Weights of a small image classifier: adam_atan2 at rate 0.0015.
Rows from block 8, named by matrix and row number. Rows with one number belong to one neuron. Each number is 50 + 12 x the weight over its row's rms, rounded and kept within 0 to 99. All counts start at 0. After the name is the row's rms in percent of the matrix's.
# fc1: MLP up (model.blocks.8.mlp.fc1.weight, 512x128), inputs 0-127
# fc2: MLP down (model.blocks.8.mlp.fc2.weight, 128x512, transposed), outputs 0-127
fc1.89 096:32 55 64 62 71 59 38 43 44 53 62 59 39 47 49 29 59 44 49 47 53 52 36 54 48 66 32 38 51 52 28 56 47 65 56 43 48 65 52 86 48 59 33 44 35 52 47 47 70 42 58 56 27 49 38 68 37 48 47 50 58 50 59 53 47 45 49 54 55 45 35 30 54 44 42 54 78 58 56 48 52 55 56 52 72 59 38 46 37 50 73 47 14 48 52 60 48 48 73 52 28 46 39 35 43 51 41 29 48 46 81 39 60 26 45 48 45 70 39 51 50 55 66 26 68 44 45 54
fc1.90 112:49 48 39 68 45 52 40 53 55 58 39 62 51 55 60 43 58 52 43 56 44 54 46 35 60 56 40 38 67 63 38 49 90 69 61 60 59 71 46 30 52 48 65 53 46 72 42 69 50 63 58 44 38 61 18 43 33 36 50 52 36 77 49 42 54 51 47 48 57 49 38 48 69 55 27 46 45 33 36 48 51 22 21 55 38 61 51 56 46 36 51 61 62 61 67 44 45 51 44 72 48 61 42 47 64 45 76 39 76 52 52 61 57 53 45 57 42 37 54 70 67 50 50 55 46 45 45 44
fc1.91 085:63 47 40 64 53 23 51 45 58 53 56 43 80 32 33 42 48 44 40 35 53 55 48 52 29 56 53 46 51 42 84 33 52 55 42 54 49 51 42 47 56 38 75 47 60 57 53 45 49 53 47 55 78 68 45 51 54 32 68 52 65 65 47 38 52 75 58 51 58 37 43 39 46 44 40 29 55 35 42 47 50 32 37 18 49 55 57 75 47 53 48 64 69 50 47 67 62 38 42 61 33 53 56 63 38 47 48 51 48 57 49 62 44 44 43 44 23 69 36 51 61 48 24 43 73 39 42 57
fc1.92 087:48 40 33 55 62 37 30 60 54 40 52 40 68 52 53 49 78 40 58 31 31 57 60 27 47 36 58 50 76 39 58 47 43 42 58 37 45 65 13 30 35 68 47 50 63 45 43 45 44 70 63 53 61 72 38 60 53 49 60 54 50 41 44 51 59 71 54 42 60 63 44 40 50 55 47 59 53 55 57 64 46 43 19 35 32 61 52 56 37 47 50 38 24 59 40 78 46 51 76 55 33 51 38 50 35 53 62 48 57 44 53 65 48 55 47 61 47 64 44 52 54 56 47 30 40 51 46 68
fc1.93 100:39 77 48 49 41 58 47 76 55 26 41 51 61 49 40 51 39 56 57 63 43 42 52 34 43 69 44 36 35 58 76 50 71 53 37 43 46 49 58 38 25 47 54 42 61 54 48 67 70 80 63 53 71 31 45 45 41 42 44 71 40 43 39 36 72 55 42 69 47 31 62 41 41 39 48 51 59 50 39 61 69 38 52 58 49 76 57 59 53 57 52 46 58 61 36 59 45 67 50 44 52 43 34 34 65 51 62 55 85 53 46 61 34 52 32 46 49 33 52 47 51 60 41 62 39 54 46 58
fc1.94 102:46 38 67 63 65 69 26 45 55 55 46 52 42 51 50 10 64 54 39 43 58 32 45 41 58 68 37 61 58 72 38 51 69 45 51 44 52 65 63 40 48 48 54 49 59 60 47 61 52 51 67 45 54 57 24 43 28 53 55 53 56 51 69 49 47 62 46 70 41 43 58 55 42 50 51 52 47 48 43 52 54 37 33 41 49 57 30 40 19 47 46 38 74 53 70 44 31 52 40 66 56 39 55 29 59 52 62 26 72 58 51 35 40 48 50 58 54 43 49 86 70 55 38 51 48 43 48 50
fc2.89 127:51 67 23 57 51 58 53 45 61 51 56 36 69 54 48 57 53 52 45 43 58 56 34 52 45 42 45 61 63 48 54 41 91 45 42 52 45 47 58 00 67 48 48 44 57 55 55 50 41 55 46 49 59 44 54 58 49 52 36 60 51 47 47 53 46 53 46 30 55 57 54 52 56 30 46 47 22 49 57 55 47 53 41 53 06 45 53 46 44 43 41 64 99 63 53 40 46 64 57 46 46 55 48 59 52 53 49 54 58 40 51 56 38 55 51 56 45 53 52 48 51 47 44 52 42 34 47 60
fc2.90 110:39 49 54 39 52 56 19 51 60 43 61 43 24 44 56 35 48 48 46 56 45 59 51 56 57 58 55 65 63 40 46 65 50 54 39 55 52 46 54 69 54 42 25 72 41 53 55 60 31 91 53 51 50 46 51 61 55 46 55 59 37 35 52 27 40 51 58 75 34 46 58 68 50 42 80 49 81 56 41 35 63 66 36 35 41 41 50 55 50 37 69 38 30 59 46 52 50 34 20 54 56 60 61 55 53 46 44 56 56 45 68 61 45 36 56 40 58 40 51 36 54 41 40 34 43 51 37 67
fc2.91 081:46 91 71 53 52 50 72 50 48 43 45 59 31 38 54 51 50 49 46 46 59 20 50 41 47 56 41 19 00 60 57 56 44 52 50 64 58 47 49 31 54 54 56 40 49 58 50 47 38 24 52 42 53 82 49 44 53 41 54 55 51 41 49 45 49 50 37 43 59 42 50 46 39 45 56 54 49 44 55 27 42 42 52 46 44 81 56 52 47 48 57 42 64 67 55 50 66 85 57 48 50 43 60 41 51 50 29 51 54 52 47 40 59 39 36 67 50 55 64 44 43 43 45 52 66 50 45 49
fc2.92 095:44 76 25 47 49 40 71 45 60 51 42 51 56 48 47 42 61 48 55 34 44 54 42 52 52 46 45 43 09 47 45 37 42 38 48 44 48 39 63 45 60 36 41 55 62 33 53 54 23 40 32 49 32 60 47 52 47 63 51 19 49 47 48 44 50 50 38 36 62 53 55 39 57 41 79 71 43 53 55 04 58 62 47 57 42 54 46 51 54 61 43 58 60 61 43 64 44 69 63 62 37 39 57 56 37 49 64 43 42 53 65 39 43 49 41 42 44 51 72 57 15 51 64 55 48 40 50 52
fc2.93 134:59 61 17 48 57 59 76 42 61 51 48 55 54 53 50 64 43 43 61 51 49 71 54 59 44 49 36 51 79 43 44 54 49 54 41 44 53 52 48 27 91 55 48 54 49 62 43 44 54 40 50 51 63 27 46 42 42 56 40 60 55 49 47 46 56 57 46 40 63 60 45 38 50 63 42 36 12 52 50 63 53 50 40 47 18 14 48 74 52 58 60 40 70 68 43 45 44 41 41 43 54 53 66 61 63 55 43 43 57 33 47 54 14 49 54 47 41 52 52 53 42 54 37 52 43 51 39 38
fc2.94 113:49 50 45 47 49 53 43 60 58 65 52 52 68 53 53 43 43 53 51 44 43 59 53 55 42 56 33 39 63 48 71 35 22 49 50 31 37 36 42 86 42 43 39 44 59 43 59 52 44 76 47 39 61 37 48 75 71 47 50 26 55 59 36 42 37 49 51 49 38 43 55 67 47 50 55 55 83 47 56 33 43 64 46 55 77 59 72 55 69 40 51 60 35 54 43 30 53 33 36 53 60 57 44 58 37 62 60 39 54 48 45 59 84 48 39 40 57 54 55 34 24 55 33 45 58 50 55 47