Rows from block 8 of a small image classifier, named by matrix and row number. Rows with one number belong to one neuron. Each number is 500 + 50 x the weight over its row's rms, rounded and kept within 0 to 999. All counts start at 0. Numbers have three digits each.
After each neuron's rows are labels from the 100 images, of 14976, where the neuron reaches its highest value: "top examples" is what is common among them. Only what is clearly more common there than usual is listed. The data: stained colorectal tissue patches (NCT-CRC-HE-100K).
# fc1: MLP up (model.blocks.8.mlp.fc1.weight, 512x128), inputs 0-127
# fc2: MLP down (model.blocks.8.mlp.fc2.weight, 128x512, transposed), outputs 0-127

fc1.223:489479468541463516524517414448462500570429467466557490456470570517412485525513492446472482547429511499472554598613480585591429531499411455609552469461495506541454471446425447537517538524523451481479483502481474556432534432486506555513476523446451463437548552443539555621531485516440557552465513490430478453520503440556522528535600465568559450407420535549369511452549478547515484451570
fc2.223:609522526483545495562527515441539474611447468498454507483519497484498436467477504448417550495706591403482482528502522392418483464504497568572493637514526513512527484506448482535591587595463477448454448515537561489598478580476516539530531590446422483555519526541460460488509486493453478517519577423568435542529501492508542533514559484466569451489557544501506522501480508533509501560491
top examples: tissue: lymphocytes

fc1.230:513526544534547512503486561540489523504483484442493435524494476473525510465466491415546528473527497511535563503500504483507490524480424481453473571530518477503538529535446351446631529596453459469535463383501508495525526478337481456426481443594469507500475624440473544486619506456634493530509458506677432553489533460530520502511513482419481471512458448546418497543481521463533482487526
fc2.230:555361515550512486427523478536501493478500466445529480498506510653506510498521513634543539523516361459514462551522494544276496534530522446528490493580558424474544483520488512514549547540480484510558542470529480419472482551518465575461512489453468581534379440522521461466553514504527521481462537465448495459514419571501507528515538497534618495439512557480497472435492450463506488427510
top examples: tissue: normal colon mucosa

fc1.403:513558564595553484479502458501450508454467447472488480534505503435563462388438498531554511340495557483479485531498527437525563475470576543399565525488525491478510515614505457500551440540518526526501501519474500605449602546459497539399562549543484467496616462456431480461517440440560555489525517554455506470391534493603470462502523542496532519516424494495582535487550639438508524481533
fc2.403:476466515504476536505486532569497465671553481469483512454445545326470530474527525452371515520446468469514505496488464514581489519495524534446501430565520543496472484512494464513515513498502492514552553571540493582492510460522500610515520268518561491473446583499642554508485475590519483521584576554457511519572486502509560494508543482554436486539500494518464543520484485475500458524505
top examples: tissue: cancer-associated stroma

fc1.476:433544487558524510487460453543491483417418472504520518491502541461500423460564518467579485580448514488373484560546562482522406528487547523478528514495521538636462466449495480556584408487601543484568548447454489561456532519513486504497580582640478470464485512555395434510496533466476626479491510499485479430410479478622462545473513554487514444438505512481475469614517550454485484503519
fc2.476:488566484506488473487514465499514474054521500494455514485429440477464532483494491503499517468489502451500499502474500488448463532505510453518471452555502483479441534491543509520503529464500502458450507450504485510477502511522523488517479435482450505549421578541490563496487481574552482496500513493472478458472493571463530514533486513477514542525513502463511516532447488506524490491514
top examples: tissue: debris

fc1.306:486546430519539544519511487548499522437559514517596478516538559435505474490517449499396619436399512550547456485554496458569553477482522579566617461558536441493480484460485490535599487595516490464469469471532494495412509502496526495476534342523469465501491555492426470444498486467513526511486529502486547522482464518603494416503484667572451517484361497483591537510472542502471461459563
fc2.306:507474488493472459526481493516522516266531489565518535503458495707457508480487495466557495485467482519536500546537510669506526510512457466454471499449512488518570532521490539466353469511487471507501514515458507519496529418516409480488450472486522595470563395417597479508478458532474473557515486463507560468575490504471528482478477540431509515534469446512511477376554478514535511539529
top examples: tissue: smooth muscle; tissue: cancer-associated stroma

fc1.226:476504494526595535452585482455532462579505388509475494596492492578495465452471454513623503407541540524547499516531526536427580577507466436419409631527637480480561440496474482602538516488530458600521504479476436513524555547491409534468491485501494389526444525493455475543563561422529511512515522480496502456487457521540470478537516483416516509473556450522435576468556514525605494469500
fc2.226:502485417520515460577491466491499479324506486493534475527512577517455518493517519449656512516435519622524475524520480492681506502541517483477541460465473510501682475473525498408458542480519490519504459453501515502474512478480514501496504513477475545440529450518554458433506475565456593489549446521537498520518462512466487556500523522561540483503435552482532512302528470564446524543496
top examples: tissue: tumour epithelium

fc1.291:495474485627524450445425422510565513504458488525546484471510504519422503468496547416545587370469504471491531505495532572523446541465493493510454499604465538502498510462506489420591471511545527553535505549385450666489629476475413547404527507517507517471611504474464486594496548398504580536565438479530540475454553514515462440458578505485508473493480463470468481417501556467496497464505
fc2.291:480556498475491496508514493484495481069506492493480507544487532464521516504532532528533480519454473526492500486495507452537492520466509500519471433421481531519476511541496509595430502496494523543489481475532510513483499473477485471502480505467521497483384453531501531471492535566563511548514603562517469536531524480519484518543533477508412478516463500497498479548531497487497502538482
top examples: tissue: lymphocytes

fc1.126:476559399506449422393485511492506489508483419476501463516408512537543480536497476428535494554439552554528447494493490572545527543366541458520464511570508502552436442514537486412551518510480493607469526458467584502493412400474464473399539501531516534524555535418582477503510566445549485623487529506559506516452523507570493418513541458536486462449554468434597504490576522397494549395496
fc2.126:511459547470557504510513492515578499531452514475505453453641456467461521468540546554446542497635448510479491562483513450480576427493551476500480434465529550532401507480448513431416530508470541514358545638445524459542476474573554521548518588499513561479475405504537503477465491540448525439525357626475468514528536452505416555459529468542498513488458492523593498552483462534501578474514
top examples: tissue: debris

fc1.154:518610369514482445527471471551507538446493441462563532477438555560529513518461501467655443436479494495491504528624456456538479523450420449471565420498457558443507433507477454463505543496538510472555498462440522498485565467375418468493524560522421487491410520454507473539519505544562586460542464571542451471500614495562514519528521586459512511480540478589491466563558501534614460460489
fc2.154:511496680469471469463517522504501507488468503563504492514492553448490502496534519592497492445596510525497530508554512550427490495568470458431576690393545489473434522506507521587420515471537452524474558625476454493508482498519495586474433513491491495559590443517616495512530528435444513542446430490501516517554519529478503503514509508514546481461541484473504484679482566420532489447510
top examples: tissue: normal colon mucosa; tissue: mucus

fc1.35:570447476514446490438464552501450513507489518539603437541518478491545426478476517465594503418489606530550585525504510453525486503490434606461564493569506456451480521577533461450554447607425407557536502548560494479542558480350540511506441509496436460511512569478477502441514421521577472566533474484559541534516562484475538512508534489447398505478400504503561564543459582529476415446579
fc2.35:512414515466493465455460528505450509356514486495444527487563495505457508509441505467550482511419272517579476466452498609483525540448508483509455277600505509495538528470495480477641465493513497497542466537515512521508512510508505512522482472507544524482519523547452513518487499413627511510565416510501514468543483495522476515459474487435634502489504493483504518532444536517523533521511
top examples: tissue: normal colon mucosa

fc1.112:536475462513466492374477512530471495521472514540581429546523525480541447455437491458611471435464603533543581508507449469513501499465372603456578447564488473477486510578499417441562450542429403545537505499538528485511558474321511522507456516512458479501518579518489484456508435520610504542489472492541508539486592481462547506493540506540433494483430493478549506537470577496461424420598
fc2.112:505465612516498484404488507503480491357523521505497460467511516488483531505477493510582431514454310506534508510447513553466507465402504500512464278598514528491472555458516466481613473494484511485507491532512471545492497488521504512537533446557510517494475512551491506518484488473650500486595441490512499503523494478563477485443506538382638497537500515454500486604456501507536493533487
top examples: tissue: normal colon mucosa

fc1.333:543545512537546569487497541504512504487477495444500449537481472532502513484457471427543550418485488524529527495510489486509497511502445497437455584555598471480542541505415391439628564594453431495500448413483528521485547490363506429436465425574449512497489595437438533502606523452638512520472512546644477528507503498513507480526493477420496483504420416571439529458478537492584516477555
fc2.333:522356557567509489366496499496489484515534482478530509519497528589528503509517531665564470546484377452539488565497494519326501531549531491516497511618549444499463428496512518486570478560474527533535535504542540436475534537523471586462529462475456626493366463483596446485526519536558532492427553478439537435495429563503529499535538505538502517456499524500507451505501468506511450450519
top examples: tissue: normal colon mucosa

fc1.427:471584442520450507512549461399493460552530427555472496513452573479526481545487497455501481569415563523455518465555418438590496526452562479512528502458522472631550538534529400502490499648448462554472508482451541587515447444433504471458477534537525415511466517426550509479483464549575438463382574446543413389510512548496546510548529439545456495402502456464549522504517526542500501462581
fc2.427:607589369478536522456500537504493522549487499590507487467511420561573435493480547583691514465535553461448534441495500402515525487466469561506532484513507527509594590551553600424599465545507520524465467507481498531511466467501533403462505521487498581507442431468433440442430489543607503448490542527511509556503536521507477513521500492498442428548476494564404519539489518497555497589512
top examples: tissue: adipose tissue

fc1.317:482488378426542579529564480516497383457568452523462457617536528556530482510466469508485499478490481512584555465528364494463463529530511460551544559426660437451527471499490457542452583541454414519511505543500416524458458541450466363456493467470507491452499459513570572476604516518529466464478504558552461480539497501537538587526487544459418502491535456561470529456477459477582542496556
fc2.317:495526696525511547371497483443510519221437493474500473501481477398432477510504528394479418485522625444492517520492470383545495482539486501479489510494470547460452560457476498471508511482520522512520524480530514520469505496466492544520478510522478478497539603577494501480520489529513490545486467495483503536447435546530523456481517528561528483508496517532439523639474529477468537498503
top examples: tissue: mucus

fc1.414:498477447430510560422599462454512416449548464506487500689533497566517322500469423550595443412492499514543520496478415483406482503567388488424577559443534529508515440529453501538509482509522484467545528459467483576478496532498515520482542518505492486537594482544477524534551559434501455507447576572455500462433517455496471563507504535540600506461506475469558522455527567467483467521544
fc2.414:529542542532524525541562505544471490422494468509500476420524524454567514517534496459423524554499574433475524483523476455715478432562509544442534411534513459502573441520447516346533487599510527520586510496502501493522500450559447466489546485536501432469414476480459471498431469546512469464476400412483525535507482475563461487500526488597329485490472461517503527510593469541506524564495
top examples: tissue: lymphocytes

fc1.507:519482464501608455444562478502495428570504563529494531512498447519531454532395534483533563502531524504431463458449488466534511520506563515482533446526525483610480404583383471515489443571526497425539435450459445587526451571449497464496497489491358533446474506503469426486485517536558418570478570548530560401506419404504492477462471459473399448450436493480570533492507577407514559464558
fc2.507:515636353481519508551526501476451538591430495504529542472443546485446513454551495478542491484365570465505519530554448380543543509531522512537491403510553500466453539464456479421531535473478501458498487392453449486532549442516494392530501533557572491458382537473514465491494492620577524593492594515461460480451429480440539509521449558556426547525525534443488487499552477539471534489446
top examples: tissue: adipose tissue

fc1.15:496508516459535582457435476438456465474492505422516435545502513511537424543525499497525503451527547494533534483598467417557476437476459542481502542583628475489437541583492455483537491479460474592415447524515603544467493441472482515472494604575470466421459544544450537494512454417540524447462605561529449441409457571508495477597534552489431552474501527463531513540532586446460611442597
fc2.15:561542500463556612515516541562515507548526526556487545485527467478498525512528459396450414496465526480580521483515503504459492530582620589432527517496440558534561433539523483483478410426491541466506434448476458617554511431578529513520520348463455545468467607576596504471529534572566535455506569489471522579606454470413553474483504507460459501534482474505490486467459478470462563522415
top examples: tissue: normal colon mucosa

fc1.310:440447502498479576458587547457512533490488379439494467477545405513442487478594440541460535472498511535455511498540553617374519469550501539510501568559566492507457415485433480548515463462503476630558517486471365542493511482502560577500509528518486463562599503560509540530478492392487444598516530505493473469433437546535473498646501584448556502493503510542420520501459469550477486491484
fc2.310:455453423509519445621549518420510526434550521487513458470424466513499468485481503483560449435528566466539544474491521320613482517485504434449553517446446552504523547492519469415561485456482478523548501511436480487456471513404534351477501449490464474498394497517569468443547488667563507527444401542477522446505485489472547504486505533486427567506430460534534499482451474551510556483556
top examples: tissue: adipose tissue

fc1.260:504448533455475612479543531408472449497583493450501365509452457450530428614473470497476548444536526520557544435565536496469504414463581518587537509454528435471493394606434533506466546498455416561575462605555479485431469489451546531441438542498535514459591483450552492445518477510456430550472506580531530463458457535487524411580476537503547454505505474505473541590570493494558471487499
fc2.260:503498437518508481497511463488518497140537485525450510523416430485483526552520503466496507497455508454470471435470517536486507542479546518655528603615527525503438469473506513548501543427459510488471433559488478506498492572458503535540503443512501485508487602455496503471538515461463496423554501473542434534519527514449485488486498519492506513487561494500492550465444515525497468484512
top examples: tissue: mucus

fc1.290:505539385493508466538476527544531453442490424433489494494411500593559516470450535506626430487484470516452512479553456446495528500500450463480549475464510520457483502576461491521488580477496499524546484509481547513405521462314488400485490553517452462441458488537573546473502534597526471475494466589487446497514603500579464517573536573431411506490525456574544471520554413546618581479488
fc2.290:513430714481490493462490490501488510412492499532505494541547510468517488556544507551447485514654512514505494516475542502385498500541479474462510631342555506480435565543539511591393519523517518475535536606501442499507491466492482586512469493497500438499560440475604539505575486464405518481499361453517514504536501537515554505467473508531511492506491499465470513616501474463497497477501
top examples: tissue: mucus

fc1.488:484453461471491608450502379473506394449578457447514469607529549520485346503444520540599468427503521487494590457522465495528472478525379507436493495489482554520498514512506545447561483503516513489455509496431521587437512473400476523483568582599517503548549505462449481545571514455488561463480475606550541437398567520531528513499471474557608485489491482501531489521589585487478534509553
fc2.488:519523567534484492590501501518545489323498485545522534493602486489400454504522459326443512538511585510604471538503530365550535500491546523444480467344530481502474475522513529475492539483510510507513482462469542471505534472486491433491510498526465453444298544545515522464422490581511417514510383468455517490508535511509517497471541501493403500472473517512501520538517452529519520499511
top examples: tissue: lymphocytes

fc1.371:463520506474484546483607521425512495531484381465466473483562422501455450499594486464437548559489536515416535464518562492387498490497458536484519564620572489560434466480432443486563448460479436637559499518489369548516488484475548540539481573541464441556565530560491516557472479494507439579493539480487537480378454581525482546636501560460476520454497506463460501530506493567446477475509
fc2.371:484452368465501505610470543468550520448520525528490427497447516510456507452475536507577466475553486502577540512487490367599508504514529466427545481440453542487464494460461424448530525462537499456587553489506532473397454477473483325451510447448509507493399433485624537504550499605562497469458480528518588502484514533524472504482473549477353541509435420525541494466449483495497561501517
top examples: tissue: adipose tissue

fc1.203:523466528531484505441484535418536486526509486491590457558435547473521460473428488537572540526489463484483471465688477465498608501392507423465452612564578515502527501583458507540571498459457493622483493506511562436515447521480462547520442531500462505356462530443489421517650538441518438519472498500555475471460488562528432445473472441489402541504534478497500494506559510517546506502547
fc2.203:554428486510447435509546566519555492543529559519484524548530518674467520547567456444584398491582559475580482500558463521545466537484509555485459453449496493475423482586452557421367514418463532512513478495474504496537528403468426534450492550438467532451505519506520504495482560563508499466553454580440488495504487485528494505545445527501629494527507454492523472310506518471490574523459
top examples: tissue: normal colon mucosa

fc1.360:542515513581520546476554439495524498503541449442499441465514543436513351474471472527544527485561560513512483439550518561493592451496526481450440471562521542430596376507453477491504526516582495548532512524501465407509508519510470584454496529519465366424645527435500478510515494480457557523454462513610512494425521505547616406499487463403546469494533498494452536530586534449577523440500
fc2.360:514568413436443469664560469472433521590503464446491500485534500488452462480548491373544560558517545545564476571552480459509513553453553485551513633415514487472660458522526465564493466483511516564451524386475496493511496538444488440502529583501536522475628538491406512433521464468468534472487456503522519517459474511495421566516500487561585505467404502533471492445523532498559525485506
top examples: tissue: mucus

fc1.150:403630512512517437412489514529466524487454408429474519499513447462530509490488442419503461458446565518497486503444447593453510520443552518456500460542482530476568491553541399452591467543489523538500515494461404475505519461397447458516520466577503516550608579424520495456569418481566563502523527561600428512495541509524567472574508450478470460356482486505535482590557539552519500422519
fc2.150:544447571538535517404520494441525446515490504546508441538579467623542505521524452559468564533597496529553460561495485500299488492452441507495485593477592503504399550401489480538392522500432466447463493491500535530591539524589475580495530497518488489526439489572583448443570447472455481510462545492486530514550449549513469512430478473433551443538568483478556460445506440554465515529508
top examples: tissue: normal colon mucosa

fc1.473:440482479537515391415591498481519479586516496467587492541426462583545408511483536509530458574465518472492485475556443445455459548483441466491444495525610528548562498513515486521540547502462488499556522416510517435428503432496543572442477597516471384434435579529517500517516515415506523616480483594549426504487450443470573499596508528581551514480499487552428493551532455401481568491564
fc2.473:436572451521485492549462535505466541502500466448495491519390475370525560488545490437307462493369532510475484452459477508604456539494542444515503470591500456496566449540488496441517513514451530461541419535515471492415559468533489503481505271546501483513518580504466447543491536543577499530531597474499441479490480489507553435506530534491497473451500486516514490419532562472537502521490
top examples: tissue: debris

fc1.399:508482532555532512458499493488458510453457450518500492606498504441558382440407469512576479376515601487496497553549434426527545473494558540421588505497514467506477472573501469524532444535479512504536494506506527592466551555423511525453555534520494460516595498476426522457591416424550534479518487516414553499377562479602435498515513575484524454444422482478580521457529622475466528512582
fc2.399:474458552498493543476527518552479464588477448488480504480454453358496538485555486423410538519408485480554479496502507544627483467478503529463503449626524538475476463532479486405550524540506511564561540611544487514455522411471523587495536296526506486466457568490647519486505485559560453508538479538462489509570482522489483479517546426577386501532528481537516516534508478483511449539538
top examples: tissue: cancer-associated stroma

fc1.265:455547522519508509478571541537563530574442412472524508468524420522497515494564407502480524465480508587453416494484557573444548519492492519508481568554577538510462390522453470547520435514528544587505511358446422535516479458496479537493483496583457550451616494559491520500473554417546441629487567477512479499432453520588429470585453600470485410423439445468469497489491466500451537456530
fc2.265:509451507530493467570497558501516472441529466505457483449404557480517464527441455554559435468537527463524473443494438440558540473508531344548571508440363480517500575528414394441535450520558484482574442475410486485512445476473538394530497553556434495502575350420482488504520478549494573471548448511426537502486475534452421513463583474490490547423487437490570493535475485436515514558501
top examples: tissue: debris

fc1.482:454476459575517482468461441549598511500498459511527471466528532495435501522507518441550558370437497509488526455542460559588424478417506501502450475576475536525500529498517478404631473525512500560494488521401530668486583457461363499407545519579480468482522470453479490570527531415543556519542421504567452450481583555521486439454525514512501425501483447480488470482499582456524549461566
fc2.482:466553523514490536494456512496529474129526499471509518487468543480483471514510528585531515530424505512467508524526484446455495525533520550514461542414526501466449498535539501669452460516470498510494509487515523495491484476488496473489484518506482498509361490493552490498465530581548484421495653485477471498516504442497475506545506465487518498467518503501517521566493496482521496509533
top examples: tissue: lymphocytes

fc1.103:478502458496506471467535484548491418586517463472479422516503399512524447404542409494425551551497528662488481388463512550420533512477486479479484534559634499557448457593445465478505474455533500553488469477503439515517412522453421529544482445506476513423549497523494463488474472474540451579467530513550617460497472612532504495539475623432466518461470469433550523505502554555460559411483
fc2.103:481543465486532549581487479520579444536490522513584494518401531470530513443551500548560520515517517493500512483484505389496490462583467509519495516386547445428478568491439481472375476494587532584467438394472526442550546423484477416506550544507495464451477437445614501499521494644478522447563466571465427447426536465560502546536572491555570461550525595477540438524516458507409521497491
top examples: tissue: adipose tissue

fc1.341:450601525538515551495565527353491522508555510478441518513508546434422468572482502495464558527413496541484470523643428452513517454473512513597512589528516484543442545447474473493658438526503512595519512499518525513517482530508498442486534489583459390567445550458525512496627509506498483466487511445451431486373445551547452474548493440576427478451528472454547507485460462551465509496547
fc2.341:530549309556494530606476475513526522348516477467483500448553472540547455483475590490569511489585489569522545463450456421506496498611459563498515556499494446498438430542481433474558449490507586509508477560476527500470517477476513424511541546507529524407422479478523458473485461530541404481514356468505522558522526590601470494559449541583462520539479509528449531476530508456516477571519
top examples: tissue: mucus

fc1.11:449510421498550534519592511530532511477604444556449509502557489399541432518410485527416538474410535552468456392557399479538510460442561485545551530467483544537488426538489511568571436540526537549464497436451561484419477535483506481512555518643492507485459490485456444476521491455475464482518551499593473394392545534589494451491419540550530504453466460476546473545566587516554535493571
fc2.11:487392565576516521472513509504419492506531589551462386486499521571553525556534497452576410419506565475580491492514478547490484473450454554518522495598473532501507511515532455378557555495576548498480563571424474465550442431540442538463504371562470492546496517474550451516471484462578483512584378545518539537504511495571560513495438531422516507502479471431617468434505505445579470527458
top examples: tissue: lymphocytes

fc1.343:469508511466494560470624545377476479519504413487453469514537431451443438494582501455464554580476524510437535461533525474408476527473509565542513590637585480562435505464469459476603464485469428609531476523508439560477443478481566554457509538564438426583526559485537503512505447502508427568508510461474466474376451560523495559619496484536475517443470499442517513494509471565442500469539
fc2.343:486540372507461565645498514470559532452533486454498456562531532464521515468459509506555446469602461502558504502458436394651499500495479527477495541370499568508396436469426480466468528490489485518513500494547577509465501484469488322499504510473484508475429383466566521514500492575534495451468458504540551549506543493554457480492469508527328535495508443537504550499500487495545519464493
top examples: tissue: adipose tissue

fc1.31:544505513462451502510567524535370501428515470521516484578459561406589407536461457469486463482539504560575469581533507488479579501520500509487597502449509373395469436556483480551459503507493471460521508512685550386484479503495567524553491480449513474480522534518503511371456460487491467489423540514420551549502462432526506566481476543470555498449533520516532567640511530491524475458517
fc2.31:484568463503514502488527509477518483012503516478488500502510483471480497475519475406517486514442541527523497492519510482540496499540494480486499503530528518497564441513498516471502482517558514505465482529482500514527483526494515470518515506504513468518462555437518516499477513535561510493482537512514469490519497487504467517490511510518502500483536527510501503537498489493487481485478
top examples: tissue: mucus

fc1.421:410572504521484550478541526395539532526492475499501489481498461454408517475581476486458553507435511494419452496505516475420511454462481543554521592637596499576435561486506487459571442537462505599521488469490521571478456400502594614510533457511438438585508556507544535488531471458525476570487518454420395491376457571489465487632510476555494475477480495452527503453469471554435504497520
fc2.421:466519408543440482593528460424503540384488456470499476478437452457533512507509541570587502503633540446509500487491440364551436474472486508484521540369483579492441443482478454447455546495470480507557484509577538483478456444506477333508525609514437527518497349478551487474476479601495479483458525512507580503531483498550466448535460489538400527468554502519508549546483472465523510516542
top examples: tissue: smooth muscle; tissue: debris

fc1.254:493476538492565534485522473472469463549489497497573477519455498432468492463558477526565565504511545455513486509615528523446524532506471527528517478598487485479591359465461488556497562448538479684537441562505454485511466525477509600514525484492489370502478532534473345533552349470493448543513478541482601458394519515494526484493513479482384561464528496479516513495506482451446457499578
fc2.254:535488432477471470508528501473489552449461550473525556551457460579478487579569488525562544541539385517608472527486525501363535570509461494572574478536483507502512424515437515436431495534478475564436465491499535479516463442469529521463584423555503428506589548480583561487454546546530426510511468456485490521498468546551525550555537478447634524473498533462416468323567522537567567463540
top examples: tissue: tumour epithelium

fc1.83:524505470525488435451571476463550467583476413518480508504454582518419500471548466509525493617376463534447516509460452597461418550493425469563556619532468543540566401451476473486572529637502497513499474525487426475487493465498392557514450498460499519471546549492570503561527532556492456627481537432489518466534548486491459540466486440519459397433457394521443524547512449547529471495509
fc2.83:539654650538541559619540524523459504520489481493464529549497508380495534469526527409297440515527424521467507530531531424579538486480472516515509392375475481478533539487528516478534529497412516431513537547502472462527454437555478510516490391476555439475490566511498533484536517448526537525565624508480504487544508506461488524443481494467515552482442455444517515479518450517529485487478
top examples: tissue: debris; tissue: smooth muscle

fc1.508:481490470597477510442556510499508527489548435512533468477490531531499424488495463532523532403483520533527496446533491596524532478501465505446466511542535528391586474533520483536666471553524526521548515323488474427513566508497449568437531515554465382464549511470480502511452497433468579499480495471595464490493487534524452426551468548396590485492528495605414515522501610507614517473477
fc2.508:484506409492497514658475476537434536512467506523506478477505540466450558521430517434565510480485592436578462467471511438545502511549533498528407493438479538509597588466476481452530503481519496497466494532517447520481523560395567313480456500481466495504588510490355485485541550486551521532436336497454555513502433453432493500588518523505491496486513485488502537493544588485430549533548
top examples: tissue: normal colon mucosa; tissue: mucus

fc1.434:559438458489428485462519511494480526571558505561459515500472577507500454572476511490464570395443554523582534496593560465540483518395483504564524502510467518422471414503536538429523472549455429691572510468500512470520589462496453550500447505514494539478503530434536421506458517519480498550542530434578490513454559606492578398462467479521512570482488498423525508475610597425530454479472
fc2.434:518396538520498529490554500519528525347475501523494494432545460486530500525475493512482487499603321505532477503522528656419456494595508474429543356566499542511487503462495490501521481578484517511493486612451496440514512492511530531466529537490457488458625477534482486448477529330472502537541443578457483503488507476474454526521517548404557545493558468532562500551496527531446470501509
top examples: tissue: normal colon mucosa; tissue: tumour epithelium